A small contrastive audio-text model, trained from scratch.
Model: encoder arch vit, encoder activation gelu, encoder layers 12, text encoder width 384, text encoder layers 8, text encoder activation relu.
Data: trained on single notes of musical instruments (NSynth), 184686 training examples.
Rows from block 4 of the text encoder of a small contrastive audio-text model, named by matrix and row number. Rows with one number belong to one neuron. Each number is 200 + 30 x the weight over its row's rms, rounded and kept within 0 to 999. All counts start at 0. After the name is the row's rms in percent of the matrix's.
Before each neuron's rows are labels from the 100 texts, of 14976, where the neuron reaches its highest value: "fires on" is the input token at the peak. Only what is clearly more common there than usual is listed. The data: single notes of musical instruments (NSynth). In brackets: how many of the 100.
# fc1: MLP up (text_encoder.blocks.4.mlp.fc1.weight, 1152x384), inputs 0-191
# fc2: MLP down (text_encoder.blocks.4.mlp.fc2.weight, 384x1152, transposed), outputs 0-191

fires on: "<end>" (42); "synthetic" (42)
fc1.517,095,188,224,219,197,195,183,159,195,182,213,177,224,210,198,236,185,198,151,242,190,170,168,196,173,201,208,196,154,219,238,189,200,196,174,215,237,163,174,207,188,209,220,252,163,180,175,250,196,168,210,236,199,221,233,136,206,176,261,196,218,214,158,120,242,225,138,181,180,232,213,234,174,214,194,220,180,224,203,194,178,209,232,172,137,188,214,289,182,175,230,222,210,221,231,240,178,213,211,202,222,212,177,178,135,212,177,176,217,228,214,216,216,166,182,210,212,221,202,148,240,246,197,249,243,219,186,189,231,193,148,238,237,167,190,225,206,217,209,132,129,131,240,190,202,197,244,242,183,216,158,175,198,219,208,198,213,205,154,160,237,212,173,155,203,197,230,218,195,221,206,218,196,225,206,134,258,230,225,188,212,217,181,266,222,173,254,125,198,243,147,144,196
fc2.517,100,191,214,214,229,218,212,182,196,234,188,240,205,139,246,158,244,216,207,185,253,210,201,162,138,218,185,144,229,194,144,177,199,206,210,217,190,206,212,159,179,195,161,133,225,243,232,201,139,197,210,173,181,192,207,190,208,216,216,258,191,260,177,218,241,171,231,155,208,208,133,194,205,196,250,184,203,163,196,202,152,158,173,212,205,232,203,159,204,212,214,213,220,211,207,158,200,188,248,202,191,251,240,198,206,174,214,215,181,217,223,214,245,201,206,210,205,140,221,231,175,242,207,146,95,201,193,148,189,233,188,133,217,173,216,207,214,180,203,221,247,282,162,189,220,198,205,183,173,155,217,215,198,154,224,177,223,186,186,228,192,262,172,252,211,171,201,181,168,217,149,194,136,177,192,215,195,173,166,201,205,189,186,228,217,224,176,223,202,118,245,202,205

fires on: "100" (98)
fc1.636,097,157,238,151,188,243,245,171,203,189,187,167,203,178,186,190,200,119,178,168,213,230,222,164,176,197,113,239,211,166,200,179,177,213,165,255,191,243,213,215,211,197,137,128,157,221,168,252,210,198,161,181,213,214,257,177,148,199,267,227,243,213,203,215,209,199,185,214,201,227,222,192,176,179,241,256,175,218,165,218,230,213,165,216,184,227,213,204,196,163,186,207,187,203,187,195,225,193,225,201,187,175,223,170,186,227,205,196,184,155,195,195,174,231,206,200,200,214,226,200,213,160,146,264,226,244,246,233,210,191,233,172,183,245,223,188,199,224,215,204,197,186,163,173,209,202,196,210,279,262,209,191,197,170,160,197,238,192,196,178,278,156,209,194,225,210,253,216,215,208,190,248,210,233,202,180,208,193,183,264,197,217,256,154,189,161,217,194,199,215,163,145,153
fc2.636,096,238,151,223,183,200,141,218,131,210,217,201,177,207,181,210,139,213,202,180,206,210,193,161,227,136,226,173,181,192,179,174,180,180,211,184,181,144,211,133,183,236,235,215,212,210,221,159,137,190,166,221,218,199,198,213,191,184,177,202,202,201,150,199,214,157,216,155,185,146,155,203,227,197,225,227,215,162,231,219,236,207,214,222,196,191,245,192,232,225,230,224,184,236,155,219,175,231,176,217,188,219,187,207,201,150,178,198,196,191,268,183,232,178,205,246,228,207,233,234,179,218,250,199,168,227,168,183,195,213,206,216,167,234,225,177,214,205,204,206,217,208,224,187,173,152,190,233,205,191,209,266,225,230,248,257,194,208,218,159,160,214,240,261,201,213,210,264,197,214,225,224,203,218,209,179,195,272,177,130,218,204,193,205,255,247,169,301,163,152,192,176,204

fires on: "<end>" (66); "c3" (17); "acoustic" (11)
fc1.422,095,216,180,226,248,205,200,216,148,231,203,255,209,246,175,219,221,242,236,238,222,196,213,210,135,223,168,174,175,224,199,258,231,177,232,240,198,164,158,193,242,157,205,208,166,205,170,217,182,142,169,164,156,216,193,165,173,213,269,180,187,197,225,166,149,260,200,212,263,178,203,153,211,195,203,184,208,225,181,225,140,178,182,262,161,156,223,211,200,184,240,191,205,178,216,199,193,159,202,208,253,212,230,179,179,213,218,221,217,176,224,199,257,165,155,239,207,161,145,224,225,207,177,211,164,219,211,179,216,235,229,220,222,220,224,171,230,219,190,222,226,260,220,178,198,210,160,218,195,180,244,216,235,144,261,222,222,200,212,234,191,197,205,163,144,216,193,217,175,161,208,171,188,167,242,170,178,223,181,207,253,176,202,156,222,152,223,234,185,204,223,203,237
fc2.422,102,192,165,258,154,206,187,206,249,172,200,161,203,203,230,158,179,209,243,217,208,242,219,212,231,202,185,206,143,200,186,187,144,240,233,165,195,187,194,190,225,156,250,158,246,184,183,230,211,216,225,244,173,203,198,246,258,217,201,174,176,168,212,186,183,225,218,243,184,204,239,222,215,201,136,141,204,216,185,184,237,240,193,183,191,219,212,209,199,181,235,196,194,156,188,196,220,254,207,151,139,200,186,225,204,173,138,213,202,247,177,212,145,213,199,141,226,241,212,200,197,214,185,176,158,164,221,202,235,240,178,193,191,213,162,207,221,226,244,205,179,217,188,165,214,176,212,171,179,230,166,154,202,205,240,215,183,167,211,174,202,197,199,220,195,191,218,196,244,189,201,257,231,217,247,250,228,182,189,153,232,187,229,204,218,225,247,120,213,182,177,261,227

fires on: "acoustic" (91); "g" (9)
fc1.138,111,201,228,160,184,175,228,194,192,140,151,224,207,237,181,180,209,213,179,215,216,180,129,204,207,241,207,224,208,187,141,208,204,169,215,177,197,256,234,225,246,202,201,253,213,193,180,171,188,197,173,204,165,199,192,195,187,198,168,188,254,168,181,210,231,150,177,129,235,191,215,222,173,220,183,174,255,175,204,202,221,210,175,200,207,192,253,277,170,204,182,215,143,168,212,195,170,207,252,212,166,218,184,200,234,222,181,192,213,180,177,200,188,189,203,217,166,181,231,167,185,188,199,207,198,146,180,192,245,145,180,232,223,181,264,215,233,197,248,244,221,178,162,239,214,201,245,193,176,229,228,190,188,174,213,208,196,194,159,191,182,200,181,196,174,201,191,224,236,196,246,194,201,196,266,209,131,174,215,128,122,197,225,227,230,237,242,149,195,219,260,195,227
fc2.138,108,226,188,195,176,189,175,217,263,203,217,210,257,220,187,218,200,234,187,159,224,215,182,176,139,174,229,170,205,222,186,233,205,170,218,248,199,153,181,229,219,236,224,198,204,208,212,183,205,180,218,191,203,198,203,189,196,204,184,213,168,188,183,140,159,187,202,186,177,270,183,145,186,167,172,243,205,216,173,153,232,187,209,246,226,239,213,193,209,214,187,231,158,198,181,186,203,275,201,167,197,241,158,213,186,230,210,188,206,231,202,185,185,186,179,220,205,252,182,216,158,212,233,179,224,257,286,252,196,189,205,169,188,214,116,160,169,264,181,207,146,204,182,216,249,218,228,177,214,172,228,178,132,175,196,202,217,191,204,178,181,209,210,148,208,194,200,201,159,166,198,198,219,234,239,189,211,295,179,264,193,205,239,209,139,203,210,194,252,218,210,155,203

fires on: "acoustic" (100)
fc1.753,111,236,228,202,171,197,214,174,172,227,255,176,209,196,205,210,220,194,211,233,229,204,204,164,168,130,208,195,190,183,185,266,211,213,192,194,214,200,185,216,196,246,177,283,217,196,214,165,178,209,152,221,198,173,158,187,258,166,240,175,234,187,198,155,229,236,126,231,197,207,190,147,188,170,194,154,219,228,159,228,207,208,230,153,196,220,195,214,243,167,169,180,231,169,191,166,210,193,219,258,232,192,223,218,165,223,164,195,166,238,218,211,199,233,217,199,193,227,234,198,185,182,206,242,223,280,240,202,180,200,218,158,261,186,208,162,161,122,192,206,205,170,171,221,229,212,250,137,201,215,206,218,158,146,216,225,200,235,112,234,171,249,239,188,191,176,230,207,156,216,218,161,200,224,161,177,213,178,149,169,213,188,203,204,162,177,213,149,220,193,179,181,158
fc2.753,103,145,203,226,173,206,210,160,207,183,198,228,229,212,228,185,188,215,209,197,182,181,192,221,180,219,211,138,211,187,213,162,207,233,262,174,160,228,141,249,191,241,180,204,217,204,207,149,177,165,173,216,197,180,230,216,206,175,164,229,207,218,211,227,169,178,183,238,205,178,137,219,205,181,159,227,153,223,205,180,162,168,194,252,161,243,227,157,230,182,155,201,227,172,223,242,207,225,179,201,163,231,218,206,170,182,195,196,191,203,210,215,226,235,238,213,151,164,218,172,225,144,213,134,197,157,163,236,187,213,239,203,203,177,178,171,154,172,192,250,235,208,195,190,238,281,104,219,211,181,188,192,243,159,236,227,182,178,223,264,218,176,149,245,213,168,190,198,157,215,191,156,178,173,197,177,189,224,180,227,171,209,214,186,224,250,227,168,226,222,296,213,216

fires on: "100" (71); "127" (29)
fc1.62,096,185,217,135,244,218,233,215,204,180,201,237,227,209,154,175,212,237,200,202,210,188,218,198,221,186,198,164,163,226,225,165,145,177,201,183,229,171,217,178,130,242,185,167,182,162,204,234,170,210,223,193,211,232,211,250,197,202,238,172,192,203,152,185,203,223,174,229,193,187,151,179,219,191,222,210,191,162,184,253,183,164,177,183,171,144,182,198,191,198,178,195,252,255,235,253,201,184,190,141,205,245,174,201,158,147,198,231,177,164,261,230,265,207,150,158,190,241,199,239,246,203,226,204,189,206,164,222,210,243,187,213,171,162,138,155,193,214,213,189,203,240,170,236,177,199,185,198,215,207,192,203,191,161,161,220,201,210,181,214,169,182,157,201,169,135,238,241,231,230,183,197,173,246,163,208,184,193,251,152,197,180,198,211,185,193,243,172,237,165,184,192,174
fc2.62,103,180,209,185,208,230,197,231,160,182,198,212,177,235,224,232,237,279,173,184,212,234,178,174,179,210,186,281,150,187,182,199,250,216,188,210,216,188,205,145,221,159,184,234,218,201,144,161,269,180,194,229,202,207,193,166,198,201,201,261,177,143,224,223,208,166,218,200,139,210,203,223,166,191,225,169,229,219,208,179,192,185,117,182,235,280,194,199,195,223,230,240,183,130,198,148,182,223,205,185,238,238,222,212,218,186,203,184,168,216,191,201,190,198,205,212,236,197,229,219,200,201,146,192,204,225,204,260,252,228,251,173,146,217,214,216,227,151,223,165,198,216,165,188,199,175,237,232,211,212,195,192,200,220,227,172,187,167,193,217,211,177,230,214,219,153,182,175,214,203,240,272,228,195,147,234,180,180,173,210,227,138,188,186,228,209,218,142,151,170,196,228,202

fires on: "100" (56); "flute" (14); "keyboard" (10); "d4" (8)
fc1.502,102,131,210,255,240,219,237,247,214,200,209,201,204,152,228,198,216,235,200,200,164,158,233,199,193,184,268,159,220,140,248,223,199,200,165,194,217,223,193,203,210,221,163,205,254,185,224,203,120,226,198,176,138,185,133,174,202,129,227,211,193,224,221,166,176,204,200,179,183,179,163,175,229,203,171,213,238,181,172,223,194,215,190,182,196,189,205,180,260,233,249,195,170,218,247,202,237,171,247,244,199,210,186,193,193,193,140,184,217,164,224,150,232,230,205,209,194,213,216,171,231,123,222,230,186,159,199,209,233,143,217,131,180,222,228,187,205,171,236,190,189,226,186,212,182,179,212,177,234,215,147,220,154,223,237,241,224,246,211,196,214,176,156,117,153,177,177,204,250,257,157,229,153,228,169,235,191,224,128,174,200,143,192,165,201,219,213,204,187,149,212,178,211
fc2.502,092,154,183,162,173,186,172,151,203,139,208,245,189,202,220,227,198,189,201,184,207,233,270,193,171,216,211,170,219,210,167,237,149,195,215,214,162,156,221,180,213,208,157,192,261,210,226,203,192,204,194,237,178,172,192,228,213,192,161,179,185,153,224,223,171,209,192,223,212,270,297,234,199,250,190,193,183,206,218,216,124,186,166,202,221,198,224,239,171,178,162,214,214,270,196,200,250,147,208,217,229,190,198,213,219,232,196,172,188,194,233,230,216,188,178,225,282,195,186,190,167,249,185,209,202,190,225,235,183,237,190,227,178,187,230,200,224,200,172,177,229,187,250,204,218,170,169,211,229,186,225,249,167,177,156,182,197,144,153,182,176,215,185,215,247,230,203,190,174,170,230,178,208,130,204,170,190,144,166,230,242,191,196,230,182,212,263,168,212,246,222,238,162

fires on: "<end>" (87); "lead" (13)
fc1.462,098,230,163,181,178,195,192,181,200,255,205,125,180,183,214,238,212,176,224,200,197,144,117,173,236,188,227,216,218,197,195,222,250,185,193,219,150,170,113,217,263,217,201,185,166,231,225,189,187,261,200,205,188,156,216,183,188,183,195,244,177,236,200,180,169,156,212,177,179,155,214,157,175,243,182,195,189,212,240,188,178,212,201,215,162,213,204,209,198,191,228,216,182,234,221,201,179,190,253,240,231,212,219,211,204,205,183,184,101,218,172,208,197,230,218,163,157,268,215,205,245,207,197,178,171,223,180,233,136,166,205,197,130,182,192,200,262,156,217,186,172,198,196,179,225,243,198,221,161,207,239,260,151,247,230,185,170,228,218,193,180,222,209,175,154,175,223,229,171,188,236,250,162,194,195,261,187,242,210,218,169,136,189,171,213,174,238,173,214,199,229,151,213
fc2.462,093,167,173,213,219,210,235,194,245,209,192,223,204,205,204,206,158,173,180,164,223,224,207,222,203,207,245,214,161,207,180,206,154,158,186,202,182,172,206,166,173,211,177,244,192,171,233,237,186,180,157,172,161,262,175,190,159,173,222,173,159,158,237,201,251,220,210,175,190,209,226,203,188,201,168,181,179,165,197,216,122,203,193,224,170,203,241,195,219,235,193,144,187,196,182,175,159,167,179,158,245,195,162,201,196,237,164,177,156,255,207,182,174,251,191,208,166,184,184,176,144,196,153,228,150,176,189,175,134,127,160,241,213,170,193,222,237,216,164,245,155,182,185,165,136,193,189,244,214,247,147,188,203,199,193,203,278,175,154,194,237,189,189,202,271,232,216,259,218,139,148,126,171,148,221,157,217,193,265,184,224,185,166,268,138,193,203,194,199,204,153,204,154

fires on: "a7" (56); "," (44)
fc1.441,102,181,217,253,242,211,239,203,163,198,205,179,196,247,228,224,146,175,183,223,215,190,221,223,264,135,146,248,231,183,164,221,231,200,219,226,181,227,168,194,219,216,209,201,219,182,182,232,210,188,198,131,186,241,217,240,192,208,182,263,202,203,203,243,122,202,168,247,233,185,188,245,182,152,151,218,167,204,170,246,250,184,203,167,198,183,185,210,249,203,208,222,213,182,241,237,201,217,221,156,202,196,188,199,231,176,225,206,207,206,227,178,257,202,189,200,187,149,186,195,173,181,186,208,174,178,204,224,230,213,158,238,191,183,181,197,216,203,209,174,252,128,201,295,226,203,185,219,164,199,168,208,193,166,189,172,218,253,181,189,201,176,214,209,186,239,191,167,178,228,157,163,219,211,226,206,202,169,173,197,219,97,175,177,217,189,159,205,209,169,249,223,186
fc2.441,099,204,173,174,198,219,190,218,239,207,203,216,253,180,236,206,188,165,186,173,121,197,208,206,139,200,247,203,241,221,189,210,101,139,217,165,187,188,183,246,238,228,272,166,151,184,219,222,212,243,194,180,153,169,178,216,183,186,194,182,193,176,189,171,200,214,237,154,218,216,201,175,205,207,207,225,184,231,188,204,147,186,201,206,236,197,207,173,208,139,206,207,152,149,136,174,158,209,222,236,181,179,195,172,218,229,201,200,171,197,236,237,195,223,176,195,257,220,203,212,186,135,243,242,215,217,191,177,173,225,230,179,185,225,179,181,193,196,196,209,171,239,206,165,175,148,181,171,244,190,200,226,250,236,209,235,142,168,266,191,177,202,205,212,178,164,186,163,195,207,211,222,177,215,211,189,215,140,227,173,224,181,152,209,172,197,187,212,230,244,145,122,232

fires on: "<end>" (100)
fc1.699,101,246,223,238,199,184,217,146,223,252,204,182,144,205,164,194,232,189,219,258,197,138,216,190,187,208,187,215,248,242,216,207,226,201,194,235,192,223,119,211,174,177,160,202,249,201,226,197,172,177,152,185,193,208,174,234,226,161,156,160,186,200,234,197,233,146,132,161,218,244,185,213,198,169,228,215,198,185,181,216,257,181,152,156,224,198,246,257,146,266,196,231,199,201,184,225,203,192,210,177,192,214,227,142,187,258,209,193,223,175,208,175,202,219,147,212,249,201,137,216,214,237,210,232,192,203,210,153,205,222,205,193,146,245,237,211,221,189,192,152,217,212,239,178,170,145,168,194,252,185,162,220,196,273,220,238,238,194,210,166,170,226,219,193,160,179,167,265,207,192,231,161,164,234,174,213,107,241,208,186,256,228,216,181,212,218,167,215,190,229,183,167,197
fc2.699,108,140,188,220,184,199,209,210,174,169,242,161,211,187,193,202,210,222,161,183,156,184,237,229,195,207,178,151,171,150,191,266,171,189,185,195,191,209,307,160,139,214,243,270,212,178,205,216,195,228,223,225,232,202,198,210,160,238,221,191,212,224,218,204,252,265,215,164,170,175,221,189,154,232,167,191,176,171,198,246,168,199,193,218,222,186,169,198,194,183,218,167,205,271,169,148,229,176,176,254,207,199,231,235,213,220,251,154,205,161,184,199,212,231,234,214,203,187,179,179,216,155,209,244,200,200,177,173,192,240,188,196,238,180,141,167,175,214,186,243,201,196,196,228,198,235,158,169,217,227,210,240,148,148,210,162,250,220,203,178,227,163,216,188,242,167,167,250,196,181,197,196,194,189,135,218,213,190,180,217,178,157,227,190,188,236,170,227,194,203,217,172,245

fires on: "acoustic" (92); "g" (8)
fc1.690,099,170,194,202,200,169,213,197,199,213,164,182,283,187,129,145,186,135,176,142,193,169,243,161,233,185,204,176,180,203,203,256,199,190,228,200,253,166,202,224,239,167,154,210,145,226,213,149,155,185,223,164,151,107,191,217,203,142,192,202,221,183,176,139,134,237,188,176,199,253,169,195,184,232,246,222,243,216,183,238,195,191,168,250,205,179,187,260,170,194,210,182,181,217,187,193,183,196,217,202,173,183,210,184,177,172,216,154,210,169,212,275,256,252,194,184,229,138,174,184,171,192,222,197,275,204,156,195,207,187,250,166,202,199,244,212,199,208,232,242,160,217,206,215,192,216,175,152,174,198,181,205,168,202,233,232,210,209,248,148,187,258,165,191,217,187,176,217,167,215,210,218,205,262,246,171,214,198,198,173,236,218,204,170,207,241,189,223,233,226,200,187,213
fc2.690,103,178,209,214,162,187,145,209,222,156,238,200,198,212,236,233,171,150,222,196,214,215,158,200,188,198,206,214,280,209,200,190,275,207,216,216,192,213,175,175,194,167,194,224,225,212,184,235,142,233,197,255,230,236,255,208,192,234,201,214,197,176,199,217,216,206,205,202,164,143,205,222,204,189,179,163,156,205,196,187,152,226,217,229,179,212,178,181,188,188,232,160,207,233,243,201,178,219,197,215,191,172,175,271,210,204,222,233,153,195,171,182,221,166,208,197,222,214,207,168,222,207,213,215,164,200,230,162,212,206,217,169,199,224,215,245,197,205,189,202,178,174,188,190,223,246,205,221,147,177,236,189,180,199,198,186,194,214,187,221,207,205,216,191,276,197,235,238,238,154,197,212,207,190,216,198,217,174,166,245,171,187,269,266,167,205,173,217,203,215,219,219,180

fires on: "<end>" (100)
fc1.438,100,187,226,237,173,194,172,116,201,163,205,149,223,253,216,220,218,212,221,140,217,206,170,212,185,146,148,204,192,210,200,235,211,180,221,148,177,246,184,246,191,255,195,179,193,144,142,200,171,218,174,203,184,194,188,199,150,186,198,241,198,234,200,142,228,177,197,198,144,203,207,155,205,254,245,205,226,261,199,204,189,186,214,167,209,191,171,199,165,204,246,205,235,187,245,205,147,184,216,216,225,190,237,157,242,181,192,208,222,149,199,179,126,271,128,186,138,183,178,169,229,167,161,204,176,158,205,209,176,244,177,204,184,223,196,214,216,212,185,226,164,194,201,200,216,126,235,191,264,175,221,202,175,170,196,225,220,210,219,168,260,137,149,199,234,214,199,202,180,216,157,165,232,188,215,190,168,227,245,193,204,156,216,212,217,152,209,271,249,265,223,230,194
fc2.438,100,204,130,183,198,171,146,259,249,279,193,226,192,174,197,217,157,218,172,250,196,205,243,196,158,218,267,229,195,188,212,179,166,202,255,212,260,198,183,227,214,191,236,181,214,216,224,154,240,213,210,185,198,232,196,205,239,246,171,207,182,189,244,199,224,203,213,185,225,241,176,231,241,241,170,193,202,181,208,185,178,184,229,178,161,166,226,229,216,179,267,201,152,166,182,192,272,225,198,207,242,205,190,206,172,213,186,184,154,220,218,245,178,221,226,177,198,193,210,231,203,232,166,203,190,217,220,205,174,183,193,184,237,172,244,176,234,227,259,195,216,225,143,171,202,183,192,195,202,147,193,191,208,258,213,193,189,214,230,183,171,185,248,252,209,163,233,155,240,195,188,177,187,195,148,143,191,193,236,173,151,241,234,168,183,209,202,216,169,163,177,153,203

fires on: "a7" (87); "guitar" (12)
fc1.733,101,235,218,230,179,244,201,267,182,227,188,219,204,226,154,201,212,166,228,156,205,255,269,199,203,248,211,177,220,143,191,188,207,240,217,173,163,202,161,240,180,197,162,218,239,182,176,186,234,200,174,191,200,216,247,214,183,204,205,197,242,188,250,222,195,224,175,218,170,182,172,247,174,250,200,195,202,219,182,238,180,199,221,222,221,167,193,227,172,118,227,232,168,180,212,226,192,237,225,228,195,216,229,204,203,152,223,220,215,252,220,216,159,243,202,245,167,185,203,218,191,227,186,193,191,203,201,213,191,207,218,153,217,235,142,213,184,164,196,221,178,247,245,147,240,153,158,168,155,191,176,182,149,178,225,215,214,128,252,203,164,145,185,200,178,238,171,272,166,247,205,233,144,187,193,201,233,212,191,216,131,256,171,207,215,198,113,175,121,189,194,237,223
fc2.733,097,154,212,195,200,161,177,177,154,182,179,231,142,153,184,131,174,178,170,230,201,191,220,195,196,222,228,151,197,184,144,225,184,178,173,243,177,229,281,215,202,206,229,209,178,155,192,169,187,194,229,203,221,266,154,191,227,202,207,184,162,202,254,178,167,231,207,227,268,219,185,195,269,235,176,205,160,180,204,192,179,236,170,161,282,215,199,188,196,234,181,204,200,208,198,201,182,185,252,167,194,218,221,226,162,186,191,237,199,225,179,233,223,190,190,199,222,227,190,212,185,204,227,178,210,193,229,202,150,204,226,224,214,166,212,212,206,170,190,200,208,166,170,257,210,251,176,196,184,211,192,239,261,223,220,170,223,241,154,229,248,221,186,188,199,180,177,254,131,199,198,208,235,145,185,207,175,196,163,209,222,181,200,215,182,227,201,183,153,198,205,187,179

fires on: "100" (63); "127" (37)
fc1.121,102,198,222,223,229,187,276,215,143,192,232,205,162,239,189,193,247,189,223,204,227,164,236,166,217,220,188,212,174,209,235,229,168,204,180,191,225,159,147,222,189,232,175,199,221,211,226,141,182,200,231,233,220,155,169,193,187,186,144,195,214,211,156,132,172,219,159,153,224,187,228,234,206,189,191,270,192,211,213,143,135,174,237,166,155,167,166,231,258,171,95,191,166,192,235,191,186,158,200,221,235,204,192,173,218,165,232,188,210,192,186,179,182,175,195,163,196,225,207,182,194,228,213,263,177,176,195,201,139,223,268,188,212,230,233,175,196,175,233,155,128,207,155,237,166,201,208,197,167,176,242,200,175,214,191,246,194,184,144,208,219,232,192,203,198,235,217,196,204,188,255,190,231,203,237,185,195,241,183,233,191,202,159,213,202,190,219,231,222,231,192,225,211
fc2.121,103,197,229,190,217,200,171,206,259,182,174,172,182,128,139,211,210,215,236,177,156,238,165,232,195,195,189,158,140,171,156,195,151,207,259,240,203,180,197,217,191,214,166,198,205,229,239,211,230,206,193,194,162,223,233,232,172,246,228,239,239,205,197,190,284,204,263,198,168,196,147,214,220,212,242,237,181,195,189,223,259,154,205,225,172,149,153,180,197,227,197,205,182,221,252,200,188,138,133,183,162,181,180,136,141,228,158,174,241,209,192,158,187,232,247,235,236,252,205,184,162,201,263,237,175,178,162,221,176,224,189,237,170,151,192,205,206,227,201,195,230,179,229,183,215,164,193,216,224,239,173,187,160,223,203,237,222,196,225,252,202,212,187,176,216,189,129,224,174,205,256,151,266,255,161,231,218,217,178,191,244,163,196,233,201,238,187,186,192,214,207,238,180

fires on: "100" (100)
fc1.662,105,179,197,203,205,202,263,203,213,234,210,215,165,195,199,226,160,225,188,204,217,205,198,189,184,195,206,243,190,237,203,215,199,224,203,164,222,171,179,147,195,218,170,224,203,241,197,204,244,106,185,250,213,223,253,183,140,230,187,169,224,146,185,189,224,232,276,207,226,221,119,240,195,217,168,242,119,171,215,194,187,189,176,139,210,192,194,153,191,185,219,249,157,253,246,189,165,207,174,223,271,159,194,192,204,188,230,163,205,246,175,205,195,201,237,218,181,220,207,193,226,258,244,229,216,180,221,186,184,170,154,217,251,210,209,228,205,203,190,231,202,196,168,235,142,219,152,195,213,228,228,216,211,213,139,207,202,224,178,192,211,239,199,204,236,209,164,180,204,191,178,243,186,175,185,178,147,230,209,254,194,191,206,212,166,194,148,169,184,178,180,184,201
fc2.662,095,184,170,179,168,156,213,195,181,204,135,188,199,178,206,277,238,137,237,143,168,230,219,199,201,135,162,199,185,234,183,227,226,219,207,195,182,224,205,197,200,211,178,221,220,168,200,238,207,231,196,163,203,212,166,208,201,165,213,225,218,194,168,201,258,184,175,189,209,220,239,228,210,226,178,179,204,195,221,196,198,241,210,195,189,217,154,225,188,156,260,170,191,212,197,185,205,207,231,191,188,215,189,200,199,191,215,236,237,159,204,206,185,209,170,217,195,220,252,211,186,190,175,193,262,201,155,164,172,181,197,184,146,203,206,212,205,186,174,105,174,244,216,211,179,144,181,163,186,217,201,206,174,177,174,207,242,200,220,186,200,204,128,215,160,232,234,246,133,156,197,197,183,175,183,159,225,188,219,228,209,223,195,215,193,198,192,302,162,183,148,178,144

fires on: "a7" (86)
fc1.742,102,219,208,207,185,190,165,214,253,208,214,231,212,200,191,158,240,194,175,187,237,258,197,199,164,233,182,176,248,212,187,189,187,199,271,177,234,219,159,152,161,193,185,173,145,187,181,226,229,226,146,235,221,239,262,191,176,208,174,215,221,199,202,178,199,194,200,198,221,212,212,174,191,215,202,216,202,202,177,234,170,165,262,186,151,236,170,210,155,226,161,215,164,146,200,218,184,211,163,247,167,238,169,226,256,169,199,262,213,175,213,221,243,196,170,201,181,189,228,180,246,165,280,213,178,211,237,297,154,217,193,213,241,213,194,168,209,255,211,203,204,205,204,159,230,163,164,207,196,194,124,266,212,193,203,154,243,152,187,150,152,203,248,242,207,201,171,200,207,217,237,199,161,148,157,230,212,210,213,200,170,152,258,163,173,198,209,204,153,211,218,170,194
fc2.742,099,159,223,216,176,204,191,184,164,179,153,213,207,239,223,139,178,268,168,143,188,176,238,260,218,208,164,225,201,186,140,254,184,169,178,182,175,207,183,236,187,196,259,179,203,173,200,165,145,240,232,246,245,175,199,195,236,201,248,154,186,246,198,198,202,224,199,210,192,206,160,216,206,175,132,189,183,265,155,195,206,205,182,201,207,198,219,179,172,208,184,160,191,234,206,192,181,201,236,210,235,218,260,167,224,198,207,192,199,209,218,219,236,200,283,223,178,147,160,172,160,214,127,225,224,211,135,182,180,211,218,226,203,201,239,200,202,209,205,228,221,200,145,213,217,201,251,179,174,194,213,227,223,175,173,236,247,213,208,195,209,175,139,210,234,175,179,181,203,191,191,180,173,263,250,190,185,220,181,188,195,166,188,187,211,224,168,257,228,153,247,179,211

fires on: "100" (100)
fc1.200,102,127,236,254,218,238,181,231,146,184,197,221,191,199,211,157,232,209,211,151,234,227,229,212,201,161,216,215,168,197,213,195,172,218,232,240,227,182,244,227,202,236,212,225,222,164,208,225,233,203,136,182,186,218,196,204,257,243,173,228,144,156,239,168,189,167,247,196,197,216,230,165,208,136,240,175,187,198,217,224,193,216,268,242,263,184,247,171,191,121,195,189,238,222,208,202,169,153,173,138,200,189,170,204,212,177,212,206,215,212,138,142,206,218,178,182,193,204,198,166,183,208,202,233,192,154,119,204,175,201,183,195,192,263,153,224,214,187,185,211,163,205,230,196,147,187,178,178,206,217,189,248,245,196,163,202,202,209,208,248,212,217,206,200,181,218,205,167,169,235,212,236,212,211,173,229,170,225,205,231,201,224,177,218,208,215,249,183,176,157,184,185,196
fc2.200,110,186,149,220,211,276,207,204,219,210,171,189,182,196,228,188,228,247,196,224,143,225,208,214,222,215,146,214,175,196,184,231,176,183,178,195,135,222,193,184,202,264,264,221,160,142,207,172,169,200,249,193,153,232,196,171,233,206,188,201,194,231,175,208,235,161,174,213,176,204,221,236,182,209,256,235,189,180,187,206,196,136,238,198,160,186,217,211,204,180,204,260,177,170,219,119,175,153,176,166,192,230,232,173,197,185,186,219,190,193,198,186,170,231,212,224,220,227,194,208,209,256,229,193,282,192,145,196,180,187,244,162,237,193,215,193,203,158,186,191,231,194,197,207,192,120,259,155,147,226,205,188,204,244,170,125,190,214,178,177,232,194,202,202,216,200,194,188,227,229,225,237,197,159,164,271,268,240,198,199,214,184,170,159,222,217,249,157,183,209,224,223,166